From a checkpoint of a small masked image model.
Model: 10.3M parameters, encoder patch size [4, 4].
Training: adamw at rate 0.0017, 10000 steps, batches of 512.
Rows from block 3 of the encoder of a small masked image model, named by matrix and row number. Rows with one number belong to one neuron. Each number is 50 + 10 x the weight over its row's rms, rounded and kept within 0 to 99. All counts start at 0. After the name is the row's rms in percent of the matrix's.
After each neuron's rows are labels from the 100 images, of 14848, where the neuron reaches its highest value: "strongest on" is what is common among them. Only what is clearly more common there than usual is listed. The data: regions of photos with short descriptions (Visual Genome).
# fc1: MLP up (encoder.blocks.3.mlp.fc1.weight, 1024x256), inputs 86-171
# fc2: MLP down (encoder.blocks.3.mlp.fc2.weight, 256x1024, transposed), outputs 86-171

fc1.166 116:50 55 50 50 50 39 63 59 50 52 50 50 50 50 60 42 59 50 41 33 62 50 50 35 50 50 50 32 50 50 25 34 69 40 50 70 34 50 50 73 50 73 50 50 61 50 58 50 48 72 50 50 50 45 50 39 50 50 69 50 50 50 50 74 41 47 75 50 50 50 50 50 50 36 50 43 69 54 50 50 44 78 50 26 50 68
fc2.166 139:50 47 50 34 50 50 50 76 50 56 50 38 50 50 40 50 50 63 50 50 43 65 50 40 77 51 50 50 47 50 50 50 55 54 50 50 50 50 61 50 50 50 47 61 50 50 43 27 50 30 50 40 50 62 50 50 45 50 30 50 50 61 70 50 73 50 63 50 50 24 41 46 43 58 50 31 50 34 50 50 50 38 50 50 50 32
strongest on: text has "green"

fc1.123 120:50 50 50 27 50 50 54 60 61 66 50 00 74 50 61 50 50 50 50 50 58 53 50 38 38 50 50 50 50 50 42 50 50 50 46 50 50 50 57 50 64 58 50 50 50 50 50 44 50 66 65 50 67 50 50 50 34 50 50 50 50 50 64 50 59 50 50 50 50 50 33 48 50 50 50 50 53 50 35 50 50 67 50 50 50 50
fc2.123 099:57 50 50 29 50 50 50 82 30 12 50 50 70 50 70 50 50 43 50 50 50 50 26 36 50 50 50 35 50 50 45 50 50 50 50 50 50 59 69 50 50 50 50 50 50 50 50 50 50 87 70 50 43 50 50 50 50 58 50 50 50 50 50 50 50 50 63 50 61 50 62 40 50 50 50 50 50 50 50 50 50 50 32 50 79 50
strongest on: text has "white"

fc1.311 122:50 40 28 50 50 56 50 69 50 50 50 50 76 50 57 82 50 71 50 65 50 50 50 41 50 50 50 50 50 50 50 50 50 50 72 37 50 50 71 50 55 50 50 27 49 50 50 50 50 50 79 55 41 69 50 50 50 50 50 50 36 50 61 50 50 50 66 50 63 12 50 50 50 50 50 38 55 33 50 50 50 50 47 50 50 50
fc2.311 115:50 50 50 50 50 50 53 94 50 37 50 50 66 21 40 79 50 66 50 50 50 50 50 06 50 50 50 50 35 46 50 50 50 50 50 50 54 50 50 50 50 74 63 43 41 50 50 50 50 57 86 25 32 50 50 50 50 50 68 50 50 50 50 50 50 39 50 50 50 50 40 32 70 50 31 69 71 50 50 50 50 50 50 52 64 50
strongest on: text has "sign"

fc1.325 124:50 55 58 50 37 45 62 65 50 50 37 50 50 50 42 82 50 50 50 50 50 69 62 43 50 50 46 50 50 50 50 50 72 50 50 50 50 50 60 56 43 61 50 35 32 57 50 50 56 50 50 50 20 79 50 50 50 58 50 50 51 68 50 59 50 48 50 50 50 48 38 50 68 58 50 50 50 50 51 50 50 50 50 50 50 50
fc2.325 135:50 59 64 50 50 41 50 66 50 36 47 21 50 29 50 50 38 50 50 50 50 50 42 35 50 50 50 50 50 50 43 50 50 50 50 50 50 50 39 50 54 50 57 62 65 50 50 50 50 58 50 50 50 30 50 50 50 50 50 46 50 50 50 50 24 50 65 50 61 50 50 49 47 50 50 50 50 40 50 53 50 50 50 80 64 61
strongest on: text has "red"

fc1.474 127:55 38 50 36 50 60 50 63 66 50 61 37 57 50 50 50 50 50 50 61 50 71 50 39 31 50 50 50 50 50 45 50 50 73 50 50 53 50 63 33 56 50 50 50 50 36 27 32 50 70 92 19 50 64 64 50 50 60 50 50 48 50 50 50 50 35 50 50 71 50 38 29 31 50 50 42 70 41 33 50 50 50 50 50 50 42
fc2.474 131:50 56 50 76 50 29 50 68 46 74 50 50 35 93 81 46 71 31 50 50 50 50 62 36 66 50 50 70 50 50 50 52 44 31 50 50 50 50 50 50 50 50 50 50 50 50 50 50 50 33 37 41 50 50 50 50 50 50 50 51 50 50 50 47 45 37 66 50 50 50 50 77 53 62 50 50 50 50 50 55 41 50 50 50 50 50
strongest on: text has "red"

fc1.96 125:39 50 50 50 50 50 61 63 50 50 50 50 74 29 50 50 42 50 50 50 57 50 50 41 50 35 50 50 50 50 50 50 50 50 68 26 50 61 56 50 50 50 56 50 50 50 50 50 48 60 50 50 50 50 50 50 50 42 50 50 50 50 50 50 50 50 85 50 50 00 50 33 50 50 44 50 50 35 62 59 63 46 48 50 50 79
fc2.96 131:50 50 50 38 52 50 66 92 50 50 50 50 72 28 50 50 50 72 50 50 50 37 50 24 50 65 50 50 48 50 27 50 61 50 50 50 50 50 64 50 50 50 50 50 48 58 50 50 50 50 84 50 18 50 50 50 50 50 50 67 28 50 50 50 52 41 50 50 50 50 50 08 50 73 50 50 75 50 50 50 50 50 50 56 50 50
strongest on: text has "sign"; text has "red"

fc1.158 103:50 50 50 17 50 50 50 60 52 50 50 27 56 50 50 63 50 50 32 50 65 60 50 46 29 50 50 50 42 50 42 50 50 61 50 45 50 50 60 50 56 50 47 50 50 50 50 46 50 50 68 50 77 50 50 50 50 50 50 50 50 50 50 50 56 50 50 56 50 46 50 36 85 50 50 50 64 50 56 50 54 52 50 50 50 57
fc2.158 072:50 64 50 27 50 50 50 87 50 50 50 50 50 50 69 50 50 50 50 50 50 54 50 13 50 50 50 50 50 50 50 50 50 50 50 50 50 67 50 50 50 50 66 49 39 50 50 50 50 50 50 50 50 50 50 50 50 50 50 50 76 50 70 50 50 50 50 50 50 50 50 50 50 50 50 50 72 50 50 50 50 50 30 50 72 50
strongest on: text has "red"

fc1.500 133:78 52 50 50 50 32 50 55 47 50 79 50 50 50 68 42 50 46 50 35 50 50 82 41 50 50 45 50 29 50 38 50 50 50 50 28 41 50 50 50 50 44 61 50 50 50 70 50 50 50 50 50 50 38 50 36 50 50 30 50 67 39 50 34 38 45 44 35 50 50 41 17 50 70 50 68 50 50 50 50 50 50 38 50 54 50
fc2.500 119:50 33 30 50 50 65 50 91 50 64 50 50 50 50 37 83 50 81 60 50 50 76 34 31 44 50 50 26 50 50 50 41 36 60 58 50 42 50 50 55 50 62 49 50 50 50 50 50 50 50 50 58 23 50 50 50 50 50 50 50 50 50 50 59 50 50 41 63 50 50 50 18 42 39 26 50 50 50 50 59 36 50 38 36 53 64
strongest on: text has "man"

fc1.323 102:50 50 50 50 50 50 50 58 50 61 50 14 84 50 50 61 50 38 50 53 79 50 58 44 49 50 50 50 50 30 50 50 50 50 55 50 32 50 61 50 50 87 50 50 50 50 50 34 50 50 66 50 53 50 64 50 32 50 50 50 28 50 50 50 50 50 86 56 50 18 44 50 50 50 50 50 70 50 53 50 50 50 50 68 50 50
fc2.323 091:50 50 50 50 50 50 50 69 50 15 50 50 50 50 69 47 50 50 50 50 50 53 50 34 43 50 50 50 50 50 40 50 50 50 25 50 44 50 48 50 50 69 50 50 50 50 50 39 50 79 50 50 61 50 50 50 50 50 32 50 50 50 67 50 33 50 50 50 50 16 50 38 70 79 50 50 73 32 50 50 50 50 50 50 50 50
strongest on: text has "red"

fc1.443 131:47 50 50 50 50 50 40 59 50 45 50 50 50 50 50 50 50 50 50 50 50 56 62 41 34 50 50 50 50 59 50 50 50 50 50 54 14 33 50 50 58 50 50 50 50 50 39 20 36 50 53 32 50 54 54 50 50 65 50 60 59 74 50 50 50 50 55 50 32 50 50 50 75 50 50 50 59 27 50 50 40 50 35 50 67 50
fc2.443 132:61 50 50 61 64 50 65 50 63 50 39 66 33 50 50 50 50 62 58 50 50 49 50 50 60 50 44 50 50 50 59 36 57 50 41 63 58 88 50 50 38 50 50 50 66 50 50 33 50 50 48 47 29 45 40 28 56 73 50 60 50 38 37 39 55 50 50 50 50 50 31 50 73 60 50 50 39 50 51 21 50 50 50 50 65 18
strongest on: text has "sky"; text has "blue"

fc1.70 108:63 50 46 27 10 66 50 50 74 50 50 50 50 50 50 50 50 25 50 50 70 50 50 50 50 50 50 50 50 50 50 50 50 50 50 39 50 60 79 40 50 50 58 50 50 50 43 50 50 50 50 50 50 50 63 50 50 24 13 50 50 50 61 50 64 51 50 50 50 50 50 50 75 50 50 50 38 50 63 50 50 78 60 50 50 50
fc2.70 118:50 77 75 50 66 50 50 40 50 50 63 50 50 50 50 35 50 50 47 50 41 50 50 60 50 50 50 57 50 50 44 50 50 50 50 71 50 50 50 50 50 50 26 50 50 50 50 58 50 67 50 50 50 50 43 41 19 50 63 50 55 50 50 50 28 50 50 50 50 50 50 21 39 50 50 50 50 60 47 50 50 50 50 64 61 50
strongest on: text has "white"

fc1.329 104:50 50 42 33 50 38 50 50 33 50 50 50 50 50 71 58 50 72 50 50 38 69 50 50 50 50 45 39 50 50 50 35 50 50 76 31 50 45 67 34 66 50 50 47 50 50 31 50 50 50 50 66 50 50 50 73 56 50 50 59 50 50 50 50 71 53 77 46 50 50 50 34 50 67 50 23 54 50 35 50 21 50 50 50 67 50
fc2.329 096:50 35 50 50 50 58 50 72 50 50 50 41 50 50 50 50 50 19 50 45 61 50 72 28 35 50 50 50 50 50 21 50 50 50 50 50 50 50 50 50 44 50 50 50 50 41 50 37 50 50 65 50 50 78 50 27 55 57 50 32 38 50 65 50 44 11 29 58 40 50 61 50 50 50 50 79 50 50 67 66 50 50 55 58 50 53
strongest on: text has "zebra"

fc1.665 114:50 58 45 50 39 43 50 69 50 50 43 50 50 50 50 64 50 50 50 50 50 70 50 39 50 50 50 29 50 42 50 50 50 58 50 50 50 50 65 50 50 50 72 24 42 50 37 45 50 50 50 39 50 66 50 36 54 62 50 50 50 76 42 50 43 31 50 50 56 44 39 50 50 67 50 50 70 42 50 50 50 50 50 50 50 50
fc2.665 116:50 50 50 36 50 50 50 53 74 49 54 48 62 33 50 50 50 50 50 44 50 50 50 43 56 50 39 70 50 50 50 57 43 50 50 50 50 31 48 34 50 50 50 58 61 50 50 42 50 50 50 50 63 34 67 47 50 50 34 37 56 50 50 45 50 50 28 50 50 50 50 39 42 50 50 50 50 50 50 50 40 52 56 50 50 58
strongest on: text has "red"