{
  "model": "masked image model",
  "method": "mae",
  "encoder_arch": "vit",
  "encoder_activation": "gelu",
  "encoder_width": 256,
  "steps": 10000
}
Rows from block 8 of the encoder of a small masked image model, named by matrix and row number. Rows with one number belong to one neuron. Each number is 128 + 32 x the weight over its row's rms, rounded and kept within 0 to 255. All counts start at 0. Numbers have three digits each.
After each neuron's rows are labels from the 100 images, of 14848, where the neuron reaches its highest value: "strongest on" is what is common among them. Only what is clearly more common there than usual is listed. The data: regions of photos with short descriptions (Visual Genome). In brackets: how many of the 100.
# fc1: MLP up (encoder.blocks.8.mlp.fc1.weight, 1024x256), inputs 0-127
# fc2: MLP down (encoder.blocks.8.mlp.fc2.weight, 256x1024, transposed), outputs 0-127

fc1.444:193126211185123030074128124128146128128128178188178128128172062119121128115155107076163154124105137064203058128128165128136128157194084156186128128064128114128221145093128128131064110116128128128076120154128114109117093164104154085128135172059182128128128139134184130128128100128139126054173128176159141128168153128166144119112120085128128128137143128153177128159074167083133145128151
fc2.444:090144128146128128128128151115115128128128063128128087128192143124128169170128176123128128097128137126068128128128095076128126114128128091105197199075133128168087183051128000156128106128155128128117072128128128128128147128080125128099078128093197128106128128023161102049128128128193185128103054128106086128129128128119169038147076055105128156118119115128155138179128128150098157118128
strongest on: text has "sign" (32)

fc1.350:128056128128128144255122128128128128145144175128128128128128128139128128127128128128128128128072128128128128096086128128128128128098156013128128128128128128128128128128128128108049128128128128151128161128128128128194128170049128000128128128128090128128128128201162128128128128128114128128128128128128128128128128000128128128128113128128128128128128066128128128128128128128128128128128
fc2.350:128128128128128128128128128128128128128069128110128128128128128128128128128128128128128128128128141128128255128128128120128128128128128128139128128128128128128128095128128128070128128128128128128128128128128128141107128128108128128128128128107128128128128128128128128128128128128050045128128128166021128128128018128128128128128128128128128000128128128086128128128128176128152128128128
strongest on: text has "sign" (31)

fc1.337:128128103128128128128043128128097128128128128128128128128128128128128128044128132128128128128101128128128128128128128128128128128128128128128128128128128128128128128128069128128080182128128128128128202128128128128128128128128181151128128128128104128128128128128128128128128140128128128128125128128128128128128128128128212128128128145128128128128128170128128196128128128128128128128128
fc2.337:071128128128128053128039117128128128128128128128128128125128128128172049128128109128128128128128128128128117128128128128128128128128164128128128128005128128128088128128128128207128128128128128128128008128128128128128128128128128168128128128128114128128124128128128219128128128128151128128128128128128128244128128099128128128128093128128128128128128128020128128128128128128164128128128
strongest on: text has "sign" (26)

fc1.497:159114128128175041176123150107145118113128128128149128110128102140136071128146159104128134128162090133128096111078189115128128128128160128168120128122089141128145128121167128097128086128128180099134103101135104111186156185128109128128128074132157196128128128192187128131159135128148128128067134164139059128126099128179171096119128122128128157128127071087202241116128128113128090104224
fc2.497:131118128117124128160113128142128128128128102163128140134219139159089128109128151162128128128155128128133107118128128080128128128128150128102128128160128128122128187099141160112101077128128115139054127174138128147167128186146144199143079165128190121093141107108128092128128122105218104127128176128128070140128115187121117091128061082179128166135128128120138128128093128058128143128179
strongest on: text has "sign" (31)

fc1.530:178128120170192105121094150174089062071174128117128128106122138128128158068191107105080128161095121128096128086152109037123094128128185128115128082083206209183190147099185104106128146128128140160162125099170200113173128108142142128144149128178101138107089153150141128078177128114159088102138147113126067138128094128086057144182081128128118128100096148123177152161103142107121060160102
fc2.530:033128137128097123089128162128128128128128118128128128128087128112148144122128062070122144128181184128079142128128128141104128128173183156128192090107128128128225128068119156135177128111128086128161141075128138082097162128095128097191179128188167128128128128192128106183128128128241113128155128128115150016169148108128072128128038160128128118107128047069128105128159064076110128138097
strongest on: text has "grass" (38); text has "green" (28)

fc1.568:130141128131180093217121128128123128148155109128153097121114128128144136093207192096078128167120143126085088175133177076097142148143128137128191100128128128128190176129161128128079106134128114128155117135140093120234110146128128182152128125128075128069128128161136109128173128142143141128096165123136058128111084144128128128155119128128128092168166128114128153068114128056128087128186
fc2.568:184128120128117128128092128143140128147163186111180128095128129096158156076164093131092128095177210128128100128153128112107159155128146128102128104114128128053123140108077128128128122128099138121108128096150113128170168169128128178172068128181174108128125128132128066068144078134255105171148055151126097099146161128128128128110030110105145113142145083130128124126128073128132128128140
strongest on: text has "sky" (41); text has "blue" (37); text has "white" (29)

fc1.131:028128128128128128163089128128128128160128128128128128128128128128128128128128128128128128128128128128128128140128128128128128128128128113141128128128128128090128128128128128128069128128128128176128128128128128169128128128128128128128128128128128255128128128255245000128128126128128128128128078128128128128031134128128128128128128000128128128128128128128128128128128128128128128128128
fc2.131:128071128128128231128128128118128128128128225000128128128128128128128128128128109128128106128089128128198128128174128128128128128128128128128015128128128128146128128128128128100128128128044190128128045128128128128128128128128128128128128128155135128128128128128128128128128128128128128128128128128128128128128000128128128128128140128170128128128128128128128128128128128128128128128128
strongest on: text has "red" (27); text has "sign" (25)