config = dict(
    dataset='regions of photos with short descriptions (Visual Genome)',
    crop_scale_min=1,
    encoder_norm='layernorm',
    init='lecun_normal',
    warmup_steps=300,
)
Rows from block 0 of the decoder of a small masked image model, named by matrix and row number. Rows with one number belong to one neuron. Each number is 500 + 50 x the weight over its row's rms, rounded and kept within 0 to 999. All counts start at 0. Numbers have three digits each.
After each neuron's rows are labels from the 100 images, of 14848, where the neuron reaches its highest value: "place" is the part of the image that holds the peak. Only what is clearly more common there than usual is listed. The data: regions of photos with short descriptions (Visual Genome). In brackets: how many of the 100.
# fc1: MLP up (decoder.0.mlp.fc1.weight, 512x128), inputs 0-63
# fc2: MLP down (decoder.0.mlp.fc2.weight, 128x512, transposed), outputs 0-63

fc1.139:791500500567623610500500500500500500585500500500500500500500500500500500500500500500500500500500423534500373500500500500500620567500500500500500500500500500500420500500500500500500500500500500
fc2.139:796511500500500500500500500465441566353500500500500500500500500500500500500462500461500476500500308539500500500514563500500500500465665500500500470500500500500500516500500500500500500471467500
place: bottom centre (48); bottom left (34)

fc1.399:664500500500595500670500300500624500500455500500500575500500500500500500500500500500500585500500500500408500500500500462500500500500500500500500500500500500500500500500500500500500500500500500
fc2.399:630500500500565529441500500387440500548500500500500500500500500500453411500500500413476500468500500500455500500500500500527500618495500500500631500500500682500500500500500500500500500500500500
place: bottom right (93)

fc1.49:413500500361500500500500500500429500381500500500500500500500500500569500500500500500500500500500364500500500460500500567500500500463500500500500500500634500500500500500500500626500500500500500
fc2.49:500500500624500500500500500627479356542500540586500500500500500409378500584500500586500500500500408446401396621500500500500500511310500500500500500500500626500500500500500500419500500500500500
place: middle right (51)

fc1.59:622689634500500500500377500500621459500500500455500500500500597500500500581500500500500500462500386500639630652584500500500500500500371500500500500500392440458500500500500388500500461500500500
fc2.59:731600500500546500500500500500259548473500500500556500500439411500645500500500449500500500500500500500500500500500598500638500500507500500500500456500500500543500500500500500500500500500477500
place: top centre (46); top right (43)

fc1.91:500500538500500415500571500500500500500500649500519549653443500556500528565500592465558500500575443531541500522484455480380500500500446428349405500545500321432433500518500573476453488378454500
fc2.91:500500500500514500439500375500500585500500500396550500500500419467500551500427500500500500601500397500500532500521500500500500500500500500500500577500500671500500542500500637444500564500500464
place: middle left (52)

fc1.151:586687635500500500500388500443561450559500547500500500500500500500500500500500500500559523404500383430623667648575500500500500554500389454500500500500382500428500500500500432500500465396500500
fc2.151:774500500631500500500461435450418603500500500500565479469500500508500500500500417500471460602488500500500500500500607500500500500500647500500500448500548500554500500539500517618500500500489500
place: top centre (50)

fc1.66:399477419392469463482414500445500552500500500500500549500500570532533528500500500544500552500535716678672645624500500500500500500500500500500500500500387446500500426500500386500500427500500450
fc2.66:307530500401500419500429531568500500392500500569500500500500500500500500500500500443500500413500500395500558540500438500428500500381500543500434500500500500541500500516500500500500479500500500
place: top centre (52); top left (46)

fc1.43:500563542500528596431500568500557500500500500500540618500500500500500548611500500500590517603507500500430570594371500500500420500500500500500418500500500500500500445500500429385596500500500500
fc2.43:500500500500535500500500500500500500500500500461500365500471500500500325500500595423500500500568500467500500500500500500445500544500253518533500500500500522500500500491500500637500500581553587
place: centre (70)

fc1.94:500500500500500500500535500500500500500500500568500653500500500383500613574500500500500500500500500500500557500455500500500342500500581500500534500500500500601500431500543500500500500500500500
fc2.94:500500500500500500500500482500559612500500571442500438562500500606520500448582524500518500474500588454500500500500477500500500500500340500561439500500500459500500500500500500500500500500526558
place: top left (57)

fc1.403:352500500500500500500500378500500500390500500500500500500500404500500500500500500500500500500500500500500500612500500500500500500500500500500500500500500500500500500500500500572500500500500615
fc2.403:314500500500500500500500500500500316500500500476500500500500500500500435500500500500500500500500457500500500500500500500500500500467500500500500626500500688500500500500500500500500500500500500
place: top left (41)

fc1.330:500500477500483500500500500609558500566500500621500441500500500644448500500500500666566500500500591537527539500394500416620500500391533453407477449500450500422500500500500422500500500500468500
fc2.330:500500500500400500500526455500500500500500500492500500500500568357427500437581433500454500428409599540500604434398579543500422500500500567500500500500500531529561500500500500500500500500500564
place: bottom centre (37); bottom left (36)

fc1.288:500500500500500500500500500643500500401568357500500591500500374357545667500500500500500500444500500500500500500500500449500500500500500500500500500500500500500500500389500382500500500500500543
fc2.288:480500500500500512500500500500500500570500500500464334500500500500458343500384500500500500500447500500500500500500500500631500500500422500500465484500500500500500500500580500500500602557500500
place: bottom left (60)

fc1.167:500541500500556500519500557500566500551500500469500500500500500500537644639500500500500517575500500500500524500411500468500393500500454500500500457500500450500500500500500500500500472500500500
fc2.167:500500500483556500525500451500500500336500575424576500469500548500590500500500624485500500445500500500500417500500546500423500500500500500500500500500577425500513500571500439643390500500551528
place: centre (39); middle right (25)

fc1.100:569683638500539500500424500459560500500500500500500500500500547542500530500500447500552500406500376404573663652575500546500500500500365435460500500500389500396500500500579452500500476500500500
fc2.100:705500500500500500500442500414418616446467500500526421431500500625500500600422500500500488500500464500500500500500500500500456500500618500500500425500555500500459500500390500500471500500456562
place: top centre (43); top left (35)

fc1.439:273500500500500500500500500500500500500500500500500500500500500500500500566500500500500500500358693500500500647500596500500500500500342370500500500500500500500500500500500500562500547500500500
fc2.439:288451500368500500500500500682500500500500500559500500500500441419627500500500458500447571534526516500535456500500500500500500500500575500500500618500585439500500500500500553500547500500500500
place: top centre (52)

fc1.437:522500500528452637500430534500500545544535500673500524426500500527500500500500610631576500500500536519500577500500446466500500500357500500635500500500500452500398500500500400437500500500446452
fc2.437:500547500500500500598465473472500500500500500471402500500448455478500500438394401500500500455500497494500500460500450586500500563500565597500500554521566500500563500500500500576537500532500524
place: bottom right (75)

fc1.205:700732625500500454452410500500612500500500500500500500500500529500405500500500542500500500457454500547654635600533500500390500500500439500500500424500500485451468447500500391500500500431500500
fc2.205:626500500500500500500500500463421500410456420500500528500500403627500500357500500500457500500500663707642500500500500500546500500604568500500500500500500500571500500500367612500500500500500500
place: top left (51)

fc1.431:482500500301500500500500500405375599500500500500500500500500500500500500585500588500500500500500392471500500387500500500500425500500399500500500407500604500500500500500500500500500500500500439
fc2.431:500515500539500385510500444602600500568500592582500500500500500386500500500500449500500500500500436379364500500500500500500500500500798500500500500500500500500500497500500500500532458500569500
place: centre (28); top centre (28)

fc1.212:500500500500500500500500500500500500500500319500500500500500388370449614500500428500500500500500500561500500500644500500500500579500500500500500500500500500500500500500580500500421500500500500
fc2.212:500500436452545602420466594500500500500480571531500500434500500500500315500536542500450407500500500429500500500500500500500500500431353500500500611500500500500500500500500500641500500500579500
place: top right (77)

fc1.290:500522622472500500500478500600533500537500500448463500500500459479500566500500471500500530500575500500500500500563437500500500500500569434500461500500500533401464500617327500500451426500599500
fc2.290:500500500696500500500500500500449500500500435500500500500500342500500364500568500500500405500500500598500500500500500500500500603500383500500500500500500500500500500500500500500500642500500500
place: centre (60); top centre (28)

fc1.60:427452500595602629587500665626629500710500556500500550500500500543500529571500500468500552500500500400411398500357410500500500577454500500500500500452500500500500436556500418500500460450500500
fc2.60:304363380285500500488500500531500519377500465561500500500500500437539500500500500544456532500437556500500500500568511546500576500500500500579586598500500500500500500500500500500500500500608500
place: bottom right (41); bottom centre (26)

fc1.0:500471500500500574564500500500500500500500464500625444613500500500500500485500449500500500473556500500473500500500477459617500724500500464431500500500479500432444500617409478521500382536589500
fc2.0:500500362500524500405500500537500500500414500517500500401500377500500500500500500330500500635500500500500500660500500500419500500500500500500500500500500500604500500588500500500500514500500500
place: bottom right (80)

fc1.11:321562615571575588598500599500612500559500552500562500500500529547500533500540534500500500500500365380500500500500438500441500542500414440500500457438347403500500452500500500500500450441500500
fc2.11:372500500500500600500450500514500500500500500560547395500500500437500500500419443507500500500500288321257500500567500500436500541500500500500500584500629500500500500500500476499500485500500500
place: centre (51); middle left (31)

fc1.424:500709659500530500593456500500616500530433594500500500500500562568500500500500500500568500500408357500566617624512500500500500500500500500500500500500386500425500500500593500500500500500500500
fc2.424:724628500500500500500450500491500500466435500551500500500500500500400500500500500500500500500500266500593500500500500500500500500500649642500555500500514626559500500500500500500500500555453500
place: middle left (50)

fc1.489:483500457500500605549433500500500588554501500500500500500500594500540500517500639670546500461500506500478500500437475455500500500299500500500500475440500481500429500500500500500500489500500500
fc2.489:473500500500500595598500500500500418537500500387327500500500500418500500433500500444500538500500500500413500328500500500609500562500500500471500579500500550559570500469500450580500500500500535
place: bottom left (48)

fc1.464:500500466427500500500500500458500465580602598500500590500500592625571525561522601500500500500500500538533470500462500500500500500448426419500389525450500500500431500485500500557500462500500425
fc2.464:351500500456500500500393553500519633500548424437500449500478500479500500500500424500500500500500500500683523500500500500500500500652500500500558500500500500500500500527600500500500522432591500
place: bottom right (67)

fc1.325:500500500500500500388500569542500500500500429500500521500500478500500574563500500470500500523500500500500500500457500443500381612500500500500500500500500422447500500500500425500406500500500500
fc2.325:544500500557500500500500575451500371563500500488500513500500500500500425500560413500475380500425500500500500500370500500500500470449500560450500500500360584531500500500515500500551552500485500
place: bottom left (50); middle left (39)

fc1.283:329624568500558500399455429500615500500500528500500564500500569500500500500541500500500500500500378408561649609500500500576500500500276500500500500500479500500500470500500455412500500426500500
fc2.283:500604500500497500500400500500491511500458579581500455383500500500464500500390433500500500500451331401440448635500500500500441500500500500500500500500500500500500471500500500500558500500500500
place: centre (81)

fc1.275:500500500500500500313500500500500500500500500500500500500500500500500500500899500500500500500500500500500500500500500500500500500500500500500500500500500500500500500500500500500500500655500500
fc2.275:500500500114500500500500500500500500500500500456500500500500500500500500500336500500500500500500500500500500500500500500500500500500637500500500500500500500500500500500500500500500500500500500
place: bottom left (35)

fc1.349:500500500545500570500500542500419500500578500500534500500500500577500591500552582549500540363500500500500500500500500500410417583465500500500500500500385437500500500500500500500432425500500500
fc2.349:500500500500594500542520562595483520439500500500500500500500500337549500500500370425500500500500400500461336500500500500500500500500500668446500500500500500500500500500500500597500500500462500
place: middle right (51); bottom right (44)

fc1.155:500500500620500500576500500500500500500500363500396432500500500334500593500500500500500500500500648500500500577500500500404500500500500500500500451500500500500500500500500500589500500500500500
fc2.155:500500500500500584406500500500376500500500500500500500500500500500500405500500500500500500531530500500500500500500500500610500500500500500502500643500500500500500515500500500500500573500500500
place: bottom right (77)

fc1.480:331445574500500551593500500543605465500524500500554500601500571557500500591530500563568500500500543424452476500500486463500500500417500446500500423500439348500426500500500500416435500422500500
fc2.480:329381500500500500515500526418486427500500500584500500500500500535526456500443548500500512438500500405358469337603500500500569500570500500500567500500537537500538500480469500575476541577500500
place: bottom left (73)

fc1.48:856500500611500500500500500500748300595500500500500500500500500500500500364500500500500500500500559500500500500500500500500500500606500500500500500500500500500500500500500500500500500500500500
fc2.48:844500500500500500500500500500504624389500500500500500500500500500500500500500500500500500623500500610500500500500500500500500500500500500500500500500500661500500500500500500500500500500500500
place: bottom centre (62)

fc1.332:520542537510500500500500500593575500521500500500500594500500500500585630545545500514500557551500546500500535558424500431450500500500533500500500467500500500500500500500414464500500500500500586
fc2.332:500500433452500611500500500500500500425500544492542460500500462500598456500604535500500500500500500500586500500500500500500542500500408500564500500500500463500500500500500500594370547500521528
place: bottom centre (34)

fc1.154:500500500500500500500500567500500500500500500500500555500500500500616599557500500500546500500473500500500500550500441500450399499500437500500500500500436500532500500500460500500500467500500500
fc2.154:500500500500500500500500500500500500500453500580528518500476500368500500500500399500476500500500500500500392500500500500571500500500500500459500500500527500500500484500537500500500566411556500
place: bottom right (35); middle right (32)

fc1.278:500500500500500500500624406500500500500500395500500630500500500500500500500500500500500500500500500500500500500500500500500345500500500500500500500500500500500500500500500500500500500500500500
fc2.278:500500500412500541500500531438500514500500500500500397500500500500486500500500500374467500500500500500500500437500500500500500545500500500500500500500500535500500538500564500548500500500500500
place: top right (45); bottom right (37)

fc1.459:551570500500500500500500500500500432500500500500500500500500500566500542500500500500500595421565500555500500526500500500500441500400500549500559500500413403500452500500500500500500500422500500
fc2.459:500438500500365520500458500361552445345517500553500500469500500478500500410437500500500500500500500500500578603500590500500500500670500500500499500500443572500500500500500500500500500500621500
place: top left (74)